config.toml
init = "trunc_normal_002"
muon_scale = "original"
adamw_lr_other_params = 0.0023
ema_decay = 0.99
sam_rho = 0.05
lr_schedule = "linear"
adamw_weight_decay_other_params = 0.05
Rows from block 6 of a small segmentation model, named by matrix and row number. Each number is 500 + 40 x the weight over its row's rms, rounded and kept within 0 to 999. All counts start at 0. Numbers have three digits each.
After each channel's rows are labels from the 100 images, of 14976, where the channel reaches its highest value: "lies over" is the class under the peak. Only what is clearly more common there than usual is listed. The data: Sentinel-2 satellite tiles (TerraMesh). In brackets: how many of the 100.
# convs0: first 3x3 conv (model.decb.0.0.convs.0.weight, 96x192x3x3, each kernel summed), inputs 144-191

convs0.63:568494483531389513447509440583479500521498530484473540565537509545491525491453546427526521447565547512498661574454436439460482478482553435498516
lies over: snow or ice (46); water (38)

convs0.46:500552528489624452377448516515488532500467546532510599498578531489605492536392474503473508567475576465496449540501497526409440463450526516415452
lies over: trees (43)

convs0.57:520538481548571522432486489480512531523463478476505566514484333575548481424525612500430467451474510470464531567538549500423522523582491539558568
lies over: water (37)

convs0.12:518511493497471441512522482530478506504473532477474509539435570493594490528586506542495519442510606499492420535530557547502524498473485464442471
lies over: crops (40)

convs0.14:566576481488518494428472434549389508550491462548475511559516581517485568515562474411433478499431443470522470411557449394544552503483508455486475
lies over: snow or ice (43)

convs0.82:482559605539521477550488476467406600590465517571479438505468528531474518563501445465429514471442437485414444459481514479524550452459474525537465
lies over: snow or ice (48)

convs0.2:449503447577419511416394521554495478463468548540382512518549483522439453553445392492482513473497591451502494458544535536489527499575521455451521
lies over: water (39); snow or ice (35)

convs0.17:582507525498486558506547499566483504509404513450550422453455512451498493480491449543459493603471473515454381505491490525495506455574441448546531
lies over: snow or ice (51)

convs0.77:542471517535449582381478574522455488519470578450537496507498454466513512512517533515478497685535416489376513558443537508467451486593479524402537
lies over: snow or ice (34)

convs0.48:537520498475551480537515551476465552532516481551619489413514609423525517524427538491464434484517521421552545452542436593505487542526483443503476
lies over: water (27)

convs0.42:496526530444505478478431507532446507533489492456581494559472492500469526464495604404469529514475591494441492445579534428470483528545461528535415
lies over: crops (40)

convs0.36:414467474460546483505533448490506512442453448518484506465426491456438482461454495512489452567480579498525487447409469405459472471437455480405359
lies over: crops (46)

convs0.81:525507554491451526523415504537485479455487502452561526534570510526494471548540547506519545464544512526574476557499556526512462562422518473555479
lies over: snow or ice (53)

convs0.68:518515532478479488327507537545491526596458558482476452489499466476543515481532566411563532521497458522432645472480509493511566501496470567475485
lies over: snow or ice (42); water (27)

convs0.95:490431491604443506510536516528478483549423445541510585488463427531540528572647598462472484503482420526600457535504579474486530507528506521432547
lies over: snow or ice (47); water (32)

convs0.55:506443520459497462504502517537468482471467488437493586536554485520583489564568558521499560510531519500612458499498504480523462512532490563544504
lies over: water (37)

convs0.78:529533489580408450349447492544402501481388525549453598463457430522415463548551559483497532476438494545485465427530526530485509526562504558445575
lies over: water (68)

convs0.52:465445540481491515348483509479483583552454490504579481473461519574544449559549541485379496557461503480449386486483459400456583451526560540466460
lies over: water (38); snow or ice (36)

convs0.60:469512511513557503506622439494482452498422460593506477533526581544439451501502540393574474532505533564573501457517480502505524515424444544466439
lies over: snow or ice (40)

convs0.35:446530591514508656452461575505547500496390564476538512534490494471505532495472420460513522488495527492512479493477525468572451490447486531531494
lies over: snow or ice (47)

convs0.31:470438436527459605419481574491456527543393515489481498430552577508409512550618506483498538458450559512530607516556548520536564458482404555460493
lies over: snow or ice (40)

convs0.37:521488522543556518663544513420576483465576443523482479570523479450534487514555397514497478489452537498482425501492498514518498439461520463537446
lies over: crops (42)

convs0.72:478531507506429493542510474519515592584445489538503503433403459486486495570536482471404503518458513491432409626551559409421520493442420511408435
lies over: snow or ice (35); water (27)

convs0.53:515515508425511500520435455485513543523524588491505518648546502543546393521516529462488496592526555509431525544483514473557464571537499505593474
lies over: snow or ice (33)

convs0.7:520477461502577464431510543523541509572469477454560520543494584503502483542529593460510543505522504453472511490467512498568577481474528534556548
lies over: water (27)

convs0.80:440528475557524512499566497495440502433500468499514432528561502482549578436402530568490467563525469470470523463467424589516406496568459531468458
lies over: snow or ice (50)